Rows from block 8 of the audio encoder of a small contrastive audio-text model, named by matrix and row number. Rows with one number belong to one neuron. Each number is 128 + 32 x the weight over its row's rms, rounded and kept within 0 to 255. All counts start at 0. Numbers have three digits each.
After each neuron's rows are labels from the 100 clips, of 14976, where the neuron reaches its highest value: "peak in band" is the frequency band that holds the peak; "strongest on" is what is common among them. Only what is clearly more common there than usual is listed. The data: single notes of musical instruments (NSynth). In brackets: how many of the 100.
# fc1: MLP up (encoder.blocks.8.mlp.fc1.weight, 768x128), inputs 0-127
# fc2: MLP down (encoder.blocks.8.mlp.fc2.weight, 128x768, transposed), outputs 0-127

fc1.408:156110097054098115172121144136128195139112162154115078084179091110099178049130113142120064195119122117085124178154102124076158072129106117113149142128097144069178154140188140128144131088097156121092167072117130084076189169149122152145132133079117168114109134133133160180172083132091149135146147116140125129106157168138171133091134092083162135139083162116083136092082123125108169117165
fc2.408:099102103202087160069113077080076136129146075142124151134155109132146130191134121172216165105167144160144140100093129096146157142191101105130114136135091090133138064142086102086141150145150143093161096092104129180198143128130156138126168145142154136114145103142103117090151113081131062105108126187166156134132112095092091142173125144157169152097123119103182191086173122132135107200146
peak in band: 500 to 1000 Hz (31)
strongest on: pitch class F (46); pitch class D# (42); note: F3 (37); note: D#5 (33)

fc1.626:092227121153192090161172148127131125081144161085121126147103157079113158129108148106164148132104183117151142164136124130129117115159148128125154053147158163210144102151065091101128113154104139079114153103116105136133122034084140176122086123147116117105160133143166139146164151148153134188121122116122074105124111115105135101082122175091087070149121141130199110113090110214092146108119
fc2.626:145039185114066139073104127122113116157072060233165152171138124153104158129174117124111115115123095190120115103136118131113127195099103142106107166148119142087109159115174179169127079120136155130065154169132161123099135169179154098128155133087153145088129102096084151096105156144114153127142114124146155104127070123185146214173142139160121120153117130126098130125173127114117089163165
peak in band: 500 to 1000 Hz (77)
strongest on: pitch class D (76); octave 5 (62); note: D5 (54)

fc1.665:076141066130131112108130133193096116086116092176139053169130166147153188144193142118119129086132160152167131197099149178116196107140076142171130181124174124125062121148152171143157094122145153095154151076043158095134096069129120079121162108084116111138107159132107166143093159156126099123138096133150199115111126129108143088100145088141107107104125148141128132154183119145119099137186
fc2.665:156095134131151131163116125130111110150171203088146172112130073092120027085094158134161105175137108166075088063136121059132111151138157128071145117081049120123159126104097142101098144140140096131112092143199125150144140133110141176101091140154150163125136141132160084085147086111164115097167135147137108131154086110143162119157148144182107130209155146105116084153138169075078082132116
peak in band: 2000 to 4000 Hz (87)
strongest on: electronic (88); organ (83); octave 1 (51); pitch class: F# (25)

fc1.371:138089174083203135129177130080106123117109128125118144135128132091127125180126114099094111206172110107098194128054170160098130132134086059108128166142148120101163093159076146141142123154162078102117144103123145145105145101161152121136136129174124094133161101166114166132047151145129221113099194121087154089117166133107119150098079162134111127199078124210166122129115123125110129126129
fc2.371:106107145091126170160106115131082143121082067135176162189123081118172176087130121146181122147118086110090150121121090162113183120155157125093142148135093113160076092087080096124107050124109137179162135135100180170091127121141153143165152082129113148153168124118055110067082117117075119163122175137141137159129140123111173134093085166128144162171097171162170164197118127157135079149088
peak in band: 0 to 250 Hz (38)
strongest on: guitar (44); octave 2 (36)

fc1.119:135146091116130134070112093090106144103130129102121136137113174084128090056108138159133075128088094100175132148139219122110163104169111112140145099081182098157150150137174134135137151115172139138130098154143100158085077169103152083085146163179137093159111141116153130140128146097119201068087140083148071136149130133144120103150141174103116058114028170125156145125077193118167122127147
fc2.119:160090145121162105108113133164140134079199079060161137126169115151122171116110178151149100088135144141145058143114066148119149106068129138119163112142134130080100121105122101161196056135090125092109174080144095127163140075170128155101118116123084111099126112112130147097127112064112099206150149158136110183114093122126129175152146105210104118106163155071068146132118138178083121158130
peak in band: 500 to 1000 Hz (41)
strongest on: pitch class A (65); octave 3 (58); note: A3 (35); note: A4 (28)

fc1.3:199047133173111124090079131172148163158137124051091063148096120119118129115107067110136138149055079126096116124190172116154140150084140125149089156169119164120052128118077094185142085147096086114073101160122139149106164125100086108082101136073151115145109135136133166176161114131158138058097173167123160144137113132118161139132127140178143088127126154099131152140070103144143136140102
fc2.3:110207154140079110104101180111107110136173044150131143155129154112134092141131147194165123135183168105118127138162117160110182102118134205167114115045125103169133153155106158110131101120083166109128135082106124124117144096105089173147120154137113115175068151142181140122111127069171129145084146098153156128066169122109054082122088177095127131072166126142102116184144143131126152085135
peak in band: 4000 to 8000 Hz (56)
strongest on: vocal (29)

fc1.547:138153164129130089153154144101132126163115156120098107129057142117113138078073168181100109147104099117061160147128103098154106110084118070069116110106116047127089155124107174096104142147177181076171149155062113176147079077098124134127135128118142088105131124091145139129111114165112129109115105123157092129149143125087189130214130139142061123136175165124170099106172135153118125139034
fc2.547:101125115114141141129098153096169137149150096097158113127152068211128157153165098060143069098147124112111091144076114081101176108121116160164118153168087128113159117064122128136142074142105085164098131080197118123081219129155058127086155156108109190153114105158159124145132106099112105106101138100082163076132130142117162150095133156116163208160113086104128166175103091112132121141141
peak in band: 0 to 250 Hz (39)
strongest on: pitch class B (42); note: B3 (35); organ (29)

fc1.19:127125109157137103148135153149149123155145157114146117135127144134125083096165072114223143141111179153132047118098110078153183145124104130162189144139071158143112149172108094077173159149135080071129049151111157147077093129112166108111079146115166160089147110079126084117185116147085177120177059108127198097131142101119087097118106132158122110131135126148119187158145121105094111080128
fc2.19:162122137126126138054130087085110133094132118114191144094164151131120170153138206160120133096136115112103142117091140117097087171169117142116121142127148085110122128124152168146111103119102133174139145084157089128114133133049098160141122132131079074211079158148145148111099089107187052107095170154139083139113090169175160163135199118101113133133186154133090079059153161082120174151126
peak in band: 2000 to 4000 Hz (68)
strongest on: octave 3 (42); pitch class C (29); instrument family: organ (28); pitch class G (25)

fc1.158:121143156131132115129116077071096146164134124106127144128143134150104102124096107168114120103144136173068136130153133112163145098081092116143081106121133153090155187129150086103142139139203077143080144155100035186119054144059113136109103116139195080152193149187119157138119102106080125118171149108194159137108121131115069149057158164126126098150137128139124162101151063075112152123114
fc2.158:116132094117138180118132088117152170175130149094130154187160129126163180152150101099120147176156080117131169138068102182102147156136145118145125105081114126156072101141099093106109108145126123125169089137133168081152113160134115067157151168152123203121121112080138166125122168070115130142090139128080186160013121164115187164160117126119108157131144097199179093164125124102098138159174
peak in band: 500 to 1000 Hz (43)
strongest on: octave 1 (41); octave 0 (28)

fc1.589:158148161139104174138172118159109102131120143131124130110112110129081128161116145153127182087222102096100101130066144135155119144115095135052114139152206073133135137072124117121125068103125125133097137148124124149137159058158169098110147117158079150094157162081135109132112082151154130105142132117134179140114138063073138181147118178158138166141159155162160104093053145121194108120219
fc2.589:165173097080115137124138152167096151125087156118128133156128104164143116144098095113150107124102111114158190176066168172106127163141089056136118155106132096178174085113070156126136183132156153128147134106134161087163178145153103191127158151105147128121098071112180084087113187159103111137168098110117091084117120179150135150106112094108127163094186188105085089168146109202172135173148
peak in band: 4000 to 8000 Hz (83)
strongest on: octave 1 (32)

fc1.402:148135098095129184125105148179116132194173144174180152123108112051095126148141164149133143062125122066100101103152062096169115062145123156134107189123181127133181137133138090108108072141144047173154094140098157101145109148101150069161167132111148129132109135131135170083156090144099118085125149108156164151179146148170119178160133156157126133134152126114136184111104160182188153093131
fc2.402:141137129165158075179155144077083103053105144099119150127103125109153113134131122111087168085138076117121095127175134099060172135115120155099128092148079088157104139112130185161157144100077077133180160156149159063141160152169150131078085162204124101155179109126116181160062114120141161158092126121086136081153159195123153138160125128102090120108128175174080137084149140111117145161132
peak in band: 500 to 1000 Hz (37)
strongest on: pitch class G (66); source: acoustic (62); note: G5 (30); string (29)

fc1.245:102118076110120112068171131116113118151077090172095167140106122128171088179115093146116121125175133143097131161136175128166080138175104160196119119145060029144120091142096098135169142105118173097116156106139146138136143084177134125090189126150100100117085115135094173151124132125154149139139120120090112072054087046121105156105126111180146166098113192139138149104126137133152111143203
fc2.245:213161160152113099154150135159085174113121126085139144088093138137115162129085168172139103115089147124156127183076138152109104144120183104121133123118151143119129156076130107041202168172057096179127152156115114103097105151115144157119123148085177167118131117108165088172125151179096098069158131157103121135177100128082051124142117109136156079110132145145136080101096116110210118110154
peak in band: 4000 to 8000 Hz (76)
strongest on: octave 1 (61); guitar (33)

fc1.314:155141167167104113134143057118145108125097095152140120164083108081168081097136043101125035204075160144107140095108140111152146117086155106083148135105125117091103115110125084148125120127094148202158188120146108121086155110121118121094157119170135144178148115116098150124181176085168159124148167137075127077159132161108137105156176113158099104144101084128125084087125152131143146075053
fc2.314:139141091114181171151126124153109135095138177149112118143070079158142163155164150149073154091191089120182103126150131176143072130090067089120137107200130125171103112156129197097135183150171098110111075137117155139112133126155168153159160112060144141109096108135110132090103054115069105148062126160155149149153101128177187154082099170131146153109106099117140152163102116150174128158159
peak in band: 500 to 1000 Hz (35)
strongest on: pitch class D (25)

fc1.379:072145198151155104197143148133136155080136163116119080114123089105154109102129170140180135125158137109126155147145109101124155106048110112085148110136185089102100144115102143111159079131116133173128157086133146184115185101103140136167195169157045125101112145115116144105121141086129117099154076115187060091131150111153147154173157157130070132193183099152122141160164118158136149161191
fc2.379:222123083121142162082176151142144099173113104128115126149121095173115092128141108111059133113108128141149166081085138155118120094166118100139125179134083155178155084086115155149127135123149094070155130098119118065180113111174101178106135122099233121204136066122146115192109160149131118080102137126126169142136148155092127119172121141157132153066093163093138152170113090131120145101084
peak in band: 2000 to 4000 Hz (57)
strongest on: pitch class B (39); octave 5 (36); pitch class D (25)

fc1.45:125190107146125150147140088097093131081133123146148144089157153173147101084168148165144128177090163182136102105128170167132103118118117096150106193111091142137117150082106126155124089111101131087132187047143171126148145173102083130091121115100187153178153187050082122076134082123135113109157097101117086125177168121128106140148136147220118104139090076180142168147148129105170151101151
fc2.45:152131164122132054130109151133145160136134187091178113094145127063190131144114092155154091075122152080125180126104150113133132158158120157080087134095118104124171125153147068120089154107192094142112134130158088146181128046072213106174127115138122130108134102125115109150085158128095138106131126153149185100095081150135167107112215077135130149147108204077112100108122124145145097144119
peak in band: 500 to 1000 Hz (40)
strongest on: synthetic (80); vocal (52); octave 6 (46); octave 7 (38)

fc1.656:118148162104148134078116100115180158124092181110138125134109182141135119121178136131138141112082112075117144123102128127137112117131097148182100141168178132105148211157166116145109133107124131054103131133174119160148171147133216094138120053185145155135097085163048154160112124188154190027145131140075107143127147065114158134135153104132150121147130116152147129129087121060132095138121
fc2.656:158147120124159088226055133142109081140157097140136117124118078187144149099144108139148127126141091182163102160137112083098121134125173128096146118098107118151172100098114156103136100131129086146141127191130103157101121097094033186134149166082176144130192128103141129136170155096078051234143140116168109111106127172157125112136116129146133097110152133101138102114150127193115140113180
peak in band: 0 to 250 Hz (42); 250 to 500 Hz (34)
strongest on: pitch class D (75); octave 4 (65); note: D4 (62)

fc1.33:105159105149175095161152094115156163169122148094139146050145115177125120124127128123111121159126109107093139125124108107155113128123062120116073110126134112106113131150099161154109151119138108127163112137117149122089130113100181146107148227148144112180177133114090142160124125165137126158098091158220117053136076043151155130130125117139182155102166053161147029174134162122174133095103
fc2.33:164117146153074212067169204098165169069104146119126141182073175064141089125132073111120147097089137104240147098121155118147169115117164163167123116146131130120093179125104130102119147105122146117123130105169095113123127107162119138080065055110128184110149128096145106097164150102085118120159123126084113119131137161112140113100139124169134156146095157125164200123090140130086135101119
peak in band: 0 to 250 Hz (77)
strongest on: octave 1 (84); pitch class D# (31); note: D#1 (31); note: D1 (30)

fc1.99:095181212135172169135156111069118129169145176167160129166129178111139204152119112086140124121112106107110147118082093143084142104140119148138119140163091136133100139089143155189194095158096133180145122179167093163151152152127163101092141143133178135123092145135114131162147070150158149176145114144117149142088078116107150099114135180151144075102108139118111062048053109112102101155175
fc2.99:155078056144089085145122137134137140064128102118113108116123133150127048101145199147104156129139125164190104116155148148103103122107154113147177157117137088103088112172147130098109157093107162081066132122155157080085089132120076131155099142166102145084171122120158111123106189097139162139151132124161125142173091069199119187162089092172110111147146117188167159218156134136122098145125
peak in band: 0 to 250 Hz (50)
strongest on: octave 4 (63); pitch class D# (40); note: D#4 (33); pitch class: D (32)

fc1.112:100094147106128172142100141141121104131103149102173179132131132122130136083115144108152138138113093135155111129171112149131071129141142119073114203098109096110126162149078117141154103096172154132089142111136095113122170131166145133185160203151059140128093128147131108133166154109084255150113162126087124113092101126076163176062153116106114076078140110142157079135090092108104176121131
fc2.112:120171115124133105092149123091143175174156123149062131116109155099148096075125137115115142185088093142122149129125126162095185122158117100115110072172120156117184114174153129171085176080093114115158084107084186155166121127060160124135130077121154156055137196162106107104101112140122079094108124112215141152124109055153120145135106134103155173144186106085119124118146145129139065072128
peak in band: 2000 to 4000 Hz (64)
strongest on: octave 6 (47); pitch class D# (43); note: D#6 (29); pitch class: A# (26)

fc1.707:139141118111140095082141087109164089092183111110112168053135099145169079113204079121135100113082119145116113108121162113183178108151150129132101093060154159136090109088171158138126119136148142092128152132110057108123146164183134076086120141153191133106198130148149112129166122110122109058156137124152078128172139057115152169101124168113151109152098173165149147131082071107170114172106
fc2.707:109127139136103125117109102170140184084118088128119103156052116084070159168118166124113085081101097119144082140163096127126120068119176098191099139135118171172182188143242137146124147145126158154133153144135168129099152067170132117096135144101107099132166102054104183127097177078136134166123186177103150151075110150128110159107125140146105108119130150123092097126149179116101152125160
peak in band: 500 to 1000 Hz (58)
strongest on: acoustic (62); pitch class A (59); octave 3 (52); note: A3 (50)

fc1.145:114119088137155118163097173093081142112149147147154108112163161147150124137137138124113072151138124111116129160133089123142141134077108142124170088146094136090073101099121100176094107053107150160146079113122135220126071128110173129151103115169080127090084140225119118106140093175143131147122150110137185142167144138122096185049075148073093076201116127137105147145134139107154158141062
fc2.145:105153150117180179181144122134092062142128153130082129146081072084184112106159137135142172130155158205132089126123171159092106167127156087057122107140080135144165152116115182120104171168140093127126113157050116136119142114158122034132125087128118135139144106108123098109154075124091112051132104171120096148112102113136175111141123126137118206035105148165165129132109143136154118132130
peak in band: 500 to 1000 Hz (44)
strongest on: octave 5 (44); octave 6 (28); pitch class E (25)

fc1.484:116108154168123089121124116146114119109155141161157047166137099155086127133117068147166164157148093130175115145175118133157138122167126088099138143180152198157150119059143163100088100115112087135075162116122177093106141115175078131148098132083092152119133134149143081153086061150128105186089133169156045123141152133115168116112190124136095160203182131145121147097124134107132099061085
fc2.484:121093096109152129103113162088141177115201083094115137157117165113121144117095127135122107111104145096120091123127155139115097085156116123141088139102106087076138116191126052119157163153129194110118085155106097166159185099162077092110172107154109113132126133170115202141092161112092140060120097082179133123133157151109158093219053155141188142079112177140132125167105113148155130165149
peak in band: 2000 to 4000 Hz (58)
strongest on: source: acoustic (79); pitch class G# (49); note: G#5 (43); note: D6 (39)

fc1.201:094146165143113096065093067092127117167190152094147177079111135131128143112125147151100071147141153117114151160097141141142103151120195115088108100085094082126093143129177087168110144155118150079133143171166097102144193125167083152127164113134126155147060113146097059091139108117202106071158119104120089115090154171155197172142139117115167160173135156185087097166153108137122124126158
fc2.201:155122067114121183170101170157179155123085132075120063140137175165164144111120112062144142128130119148090140108139096141138063115147126176140100117142210156138119088147129140132143135123098113153114180082052186161094140129057117145170089131136160093082116171113159158112120174162119125136097120136151150139155131102120083109130089149209141053084109108113145149113106136171184126076094
peak in band: 0 to 250 Hz (55)
strongest on: pitch class G# (56); octave 5 (56); note: G#5 (52); octave 6 (28)

fc1.134:149061116117139119128139141132112087126174148110126181172115194150112172128153158070100147181138104149154141135171089098125081159087116156137131127124116151122158166079107124078099125142094131168185118109160154136178056119104171153148147042124098185153099116095144149168087132145097085101063134043122120059182119118126116091115181144076103146140163141175106122107151120120127163147165
fc2.134:132172101116161124098125083148181138137127120083152094071095053139122106150107106124158191077128138172067137106064126123130094119156093124128117115120130096191123087177157166084182173097201155117084152116149113111109147163149110064087140150117118145182102124100097144128185140181151156126219108172142176114062194134148116127121109121138098123152135166101162121110097177141118118134128
peak in band: 0 to 250 Hz (33)
strongest on: octave 6 (36); pitch class F# (28); pitch class B (25)

fc1.300:098134132183142109124170120094156144131197154170152165136145132087133129166145141135181117049221147105137114086085151207129122096077066077109135120134137127110111112092127104135110168156182147114142130180075131100120073100140094148109159161154129104164137125076151113124130068168093159093134107173131111095067070147112097110130093105138173143125184157161120136125057142092171108137137
fc2.300:143152114079121141075096090178142125115097114092100108050114170173099122120099136093104139186098063174120126167127094090140131163205124190143078144152107120102135187120112162146197140171091123160112129100156101182118103184116133100145083116066129162114138102108141092138147185073201107126154121090151115159169146096150157123137177119165140146171121137109136139134185174113091150143103
peak in band: 2000 to 4000 Hz (60)
strongest on: acoustic (71); octave 4 (57); pitch class G (39); note: G4 (29)

fc1.277:125113121053115132105162157118127075133085173123113176126065170122145113168119169139078112043071143131156108129094118131102084116152072091159154118125147139132167188153181185186135150190105075136110117168107116101124153071122180144130110085108133147145186154145130153103132159133110155087098125076157127117171121099100151118111189123160134033149124131177142069139153096133126110114122
fc2.277:123166110167072102111132114172068170089155087143155139154145065115186154153110146118127149155102121122158108134118115128118140133145156152070123129153159080143145119051058103130148112142132117138183188154144109169191098127147118067139120182107140145125073148112122103127081134056094160208150101124092087143093085149166118169151055124132085167104122117132097143161112194168153101130155
peak in band: 2000 to 4000 Hz (54)
strongest on: pitch class F# (46); octave 5 (44)

fc1.493:125148151142087085093090128114122113114118138096137109149106139138148140215095101103132127205165115116137109074146117149112156108127155149109129115114114151153176133137105148117098151086112083088158152197163141145139192097102124111071141127101124097178141140100154117162079155219161106097165146210222149159115091127122155112183113101161198128144145121131177129173175109184163123160125
fc2.493:113085166145095171132201144137078161100082066099105179133118166121097180099144156140133139106135152090139161136112168116109125093092126122183108126189159119166130140114085119163139055142149167088096139093140135098132146113147084147150136163143156083082162117177125112130134140109198124120121159080133054129134166111109143182095105212112114157153076144100111098148143121102086053179170
peak in band: 4000 to 8000 Hz (52)
strongest on: acoustic (72); octave 5 (38)

fc1.307:167203106114125112127146145199080160186094122179102155149149114154111152118163130106144144011124162111124133176104048124164129123127098172169150108154125093106138151098114096133183118103089097132084168152142147146118123119112116131160183135087157123115138082116091144137069143154124132100124143134168204115131067083133144081129126171117122151117050114117065103127104120156121128156193
fc2.307:140092077128132142102119060093147117053113096134130158131076161078150138128057183179147141180164094162125132115092157095049103166149157050102130138169105102166067118136123169140166121140159191164091094147094125101114121145096117106078097118190120150127129138094146120141174141164163132138132087093116082081145109126168103167129129089106132102120195172129156141129167165108146079126143
peak in band: 4000 to 8000 Hz (83)
strongest on: octave 1 (79); guitar (33)

fc1.520:105174133077140064123174117134133155191166175144109137166054168133156170180130151187125104131134133073143172121137153120166072130120151103146145145177141111127091129124101167147126078163124098119111084095086074145133140110165124163158126118107067121122147151052157087163061093127118124132163134182157154091098166062138082153121111121117090133093155149172116107122104109179158120142209
fc2.520:181130105089110120120161155228161116133058131094088129134096096152073117153091107123114156080177051090156119129101183159123128145156124128120104116140131118129169072076082143130063148154144122117178135146139140066143153086147128080120122114135135179153134144156162107149145130118110189132184098063118056142128133156163153199133105151076160137090128116076125120144130109101134124145197
peak in band: 0 to 250 Hz (37)
strongest on: octave 6 (58); octave 7 (26)

fc1.248:116154127057126123173172085089164080164139149104195151148102119162209090106107146137148070089130118100110096155164146095112171072128131153081132096107141150179212091127149120129130155116091087157120144080096064193116155138102130136100175096126092133141118213112150127131137142104056134130133137114158112112130192153107111141179137135159120132148151152065113117143136062139158116105094
fc2.248:129120141144079134075120053091118139092119099140091150118115152100092179122119113164144164115169126104219170150104070104130118118198087085148065170197127112083159110151081166139111111143164194154223132110169131150209138059123117097140099110125125137139120072099109168159095097126159141173152126096119128121131102125152143168172114097126112123101132120153140174179133138110121133149137
peak in band: 4000 to 8000 Hz (60)
strongest on: octave 5 (66); pitch class A (46); note: A5 (45)

fc1.224:091079145120131124086145121132177108144136134093167142068172080107104147120126105167106119128086124129170131158080147108115118088171138098172182111145192123121077158064143112122123092197148101182087100110140096141152107142119165135190185111142172090086140123128142085130136156117197167093196130165130126125154124072098114123085140142148150071140099086115136158136102192097213161160130
fc2.224:165140126102133111174044077167130118078132141113109177155083121202135100118129133180175149109119146135145086144114111121128138130128096167142120157102155120156138164166175120136123136045160134145121135130149068115064131110169111100031096121150070154145179110150126166155161140140096102167133096111112093168060095177139092165184145146126075130098117170075126121125133112132048127151119
peak in band: 500 to 1000 Hz (41); 0 to 250 Hz (35)
strongest on: octave 3 (51); pitch class A (48); note: A4 (32)

fc1.55:200114101148137141139064153150149131169116076133178178143129052134078174139112144106183034091054156114101132073181123123123131143095160107101169160135183147128186132123117165141123128093116163145100171138111146130150056103139127196125184161129135081126144125174157129134138088121080116146153130144113190122140132115129185143123149133076145120113125117138131077156104092181108097085127
fc2.55:057151143120068097133172096153103129107124100123098104141094131107170101172108151091109168159163111094113168152078090175115111146112087130182125102194132125166142109186097134163121153150123117108117114136110095109102122168100132085165126059175194201125110156130108164080158096157124148123091119139142119177151083110107125098142166159096187110156162110169062170116177143065139105192119
peak in band: 2000 to 4000 Hz (91)
strongest on: pitch class E (85); octave 5 (64); note: E5 (64)

fc1.582:129108105130196140149143134101072137122083159135095145151063143128169112117109145143082112109107154143161171203162149174139138107184132073138162105123195112081161092141065124192136144167067158106146110166173147084110136087114163077109124090077096130121161114108134172157138118047069130138093123090132136147123142085146127124082139156136104092094138084089140093148176113187116083107111
fc2.582:143123088154120181134160090173088125146119070158154177148154122110194109147156203123150085158094107117102151095100082118070128162197085143086155146159166114134072087148084131182109106109118062102132166110115064130122166093176135134175161135071126131128144082076089094140102118145118140142109090101142108143163110163099216134136137140098081091140127090104161125094130138158121123181108
peak in band: 0 to 250 Hz (100)
strongest on: octave 2 (90); pitch class B (87); note: B2 (79)

fc1.354:134121162101125086100138179143116133102088088156135106142141124126143164165161125157119153118091114171100149160186149155116098134107144173125128140107199075232090171112090120100098159185128143120141167034118151167106138154153167101101116148125186115147157137098088124147162078120140130139106141109146047079104118132148162163129179126150083057152170114136205104149105144123099133088096
fc2.354:069117139141154147101100114100146118102150128145197109169144148121179155080136157110091115065143121152152125056124151135094195116096126120137145129157108133081134119102164180155151072112102106134075121190125081118156110102203096093139158163150128145097168020125124158108106169107091158165090110120094183156110113119106168159119105130139119142102054176113068147150114095126183147140135
peak in band: 2000 to 4000 Hz (58)
strongest on: octave 6 (50); pitch class A (31); mallet (31); note: A6 (31)

fc1.680:160114150085122143102145116181099124113091146105135092096132195182094126162135147115134159163141126119115114127094077167089160149133150098121125132108162153149219117127117151090166062134143137140163086148118083121089106089158104111187134039141199173100100179161096076182189120099104157132168092144126129120137128054114125103124185136167156163074171080128149118166161136105104133138111
fc2.680:105167115113135145166124142167141150127150076137090138197117077107152146129090110130100133071146133111172201143196157122151118130130080135123132110099159110157072125123120151143069195122100137117126164133150168122158167102089151156119165223137095148118089105137187124026070105178112075119164140090163137115129122160185138143124102152096086097119137161128104172107138068145128139153168
peak in band: 4000 to 8000 Hz (66)
strongest on: acoustic (68); vocal (33); string (25)

fc1.256:084155087132104146147120148144066141135098087161102172152137187107126140123123141149129083124179155078051100139126141154127117152097157120170138122179051124121122104103094092116159097131144134168140090161116143212085155135099155123146175111189103122131156119176060141055200138149132146115146117162118145238157168130107107120164085094123188126144149114157113109110152162102153146138123
fc2.256:135118115121175144194137182101151103146082189162115113096129051097169130065166160100106095159121115173133122134140115121101146172122172100099146115148112132169129100090169144175078191121131093089146145109087176107117167086130093109105101066100171100100135128073145086118143073142068150110142119161133122115111125090104078234111138111131122147093097122161113139130167120201152143148092
peak in band: 0 to 250 Hz (75)
strongest on: pitch class G# (56); octave 3 (54); note: G#3 (33); pitch class: A (30)

fc1.101:144187179067114118071079070153110087155112135088114165097169137120144121128101184151205102143147107134078072155067168181198115123158074119123112158142104066156104130064110094141087099134134157198118118157103141150129193140125120113138118120127105121127134074169082081101171125117129104116152169133139142122151121115128133109099148079095127179105184111134069120102127086096123098126168
fc2.101:160087065203125119155130125148127160101154143136130094119060136136142094143126105158108120118121162146156194090203093098062098139122161163110113116099148131108131120119127153120219173136119090095124157174150149102149096133112154095132137100115134164140098231086192121096101159131129155145156132125125139161103175125182091163135125096141150044146107190110172140101156198154134130124105
peak in band: 4000 to 8000 Hz (51)
strongest on: octave 1 (41)

fc1.295:131131145097103117140124219178136117077084153136053126135147140138070079136122083116183168126098085069127148076163113103190077115115157120156169127091060072107092113114118113195132140105140108181133152144131076093097136108143127090153120175143194084181100142111143133157094120111138184146166133139161149133120081133131130123119152194088118109176158096153072112149109099149114101154135
fc2.295:166123122167141136053138118111127113159187056135172126163088148071126141133099160169094073145148153171147125153123156162055116124135138116132073130136168153186095141110124130124125095179100113067120097105068192132109163082094109186113139103147127146081154096177159153127100136098093123129135139122146098112114214084101119166105144085151100108113094149104188049130129139171156137100157
peak in band: 4000 to 8000 Hz (72)
strongest on: synthetic (61); octave 5 (50)

fc1.742:095153079151095155107119165194129137216082112120087128153132097133128155151100138092127065107163166132122149177093115191137123122146115095120147166131131124135136133115158159148126092108140139125168203083123155113154146060121089126119184122118074152111137107151130037089163136147186118077126068096178128133079098102088108152111166134144148197113080150140153112174088150145126150189160
fc2.742:134098162128110110187129108106126123137092178120133124178111135162105118137060117099072124108133137132122187115187122044108106138136130114085163100151131141159138139144091125110179140099035089142161101128109111136121134125139138144149133137116160147121100177054164108116111137200186113118115080081077141062212059180118137158105142144155127136196176148128094134146147098183109146102110
peak in band: 0 to 250 Hz (56); 250 to 500 Hz (35)
strongest on: octave 6 (57); octave 5 (38)

fc1.215:090099153142114135118081084080069129178110156082154167091115128121137095094113088139153087158128150082184133129126171103176131115142148148077161080127198101102115108124147164092131118126156120170149141133160155091102132106143131225112252107143114160097133087150113136139124149146130126133154115098110128130061129172133123145146148175083118115048125150102101193149152125105141083156178
fc2.215:166118127081163174132150139135171089133073105120091145126196156156102093157109152136116085140150089113117090106168062100107120097129145156172137133121166144150081102138202117144136074117148169085098146077161104172113124155159090087164128164060100098099127162225092081145174107154169153170146085163068073152154135117141112127145112144154128111114141121071099152154087114170146149156111
peak in band: 500 to 1000 Hz (34)
strongest on: octave 4 (55); pitch class A (48); note: A4 (46); note: C#3 (27)

fc1.293:116132091096064105130097102184092150116148110120112160124086162162184134141132088138146166125111144074083088152098132103146126170082089114114120127184118109110161182091056170157124121113129157108105129102135141082131190134159105193104155143089131109103098108175149142139148124101157123153109167118103153142127156174197112090073105113135081120090088061183084098128084092073137119142044
fc2.293:135117194155119171155115149135142138134153182122128124099084069104120109122137166088163137116104115151192173099126122203093116118142187129091131130110114131140145062164167106140103148141127089164140123146121144124121075146061145082196172118120132166147143204144103141092128095138071102082097136114152151150099113106086101144131148139067129099163202150083114110112162130214127091056161
peak in band: 2000 to 4000 Hz (96)
strongest on: pitch class E (96); octave 5 (82); note: E5 (82)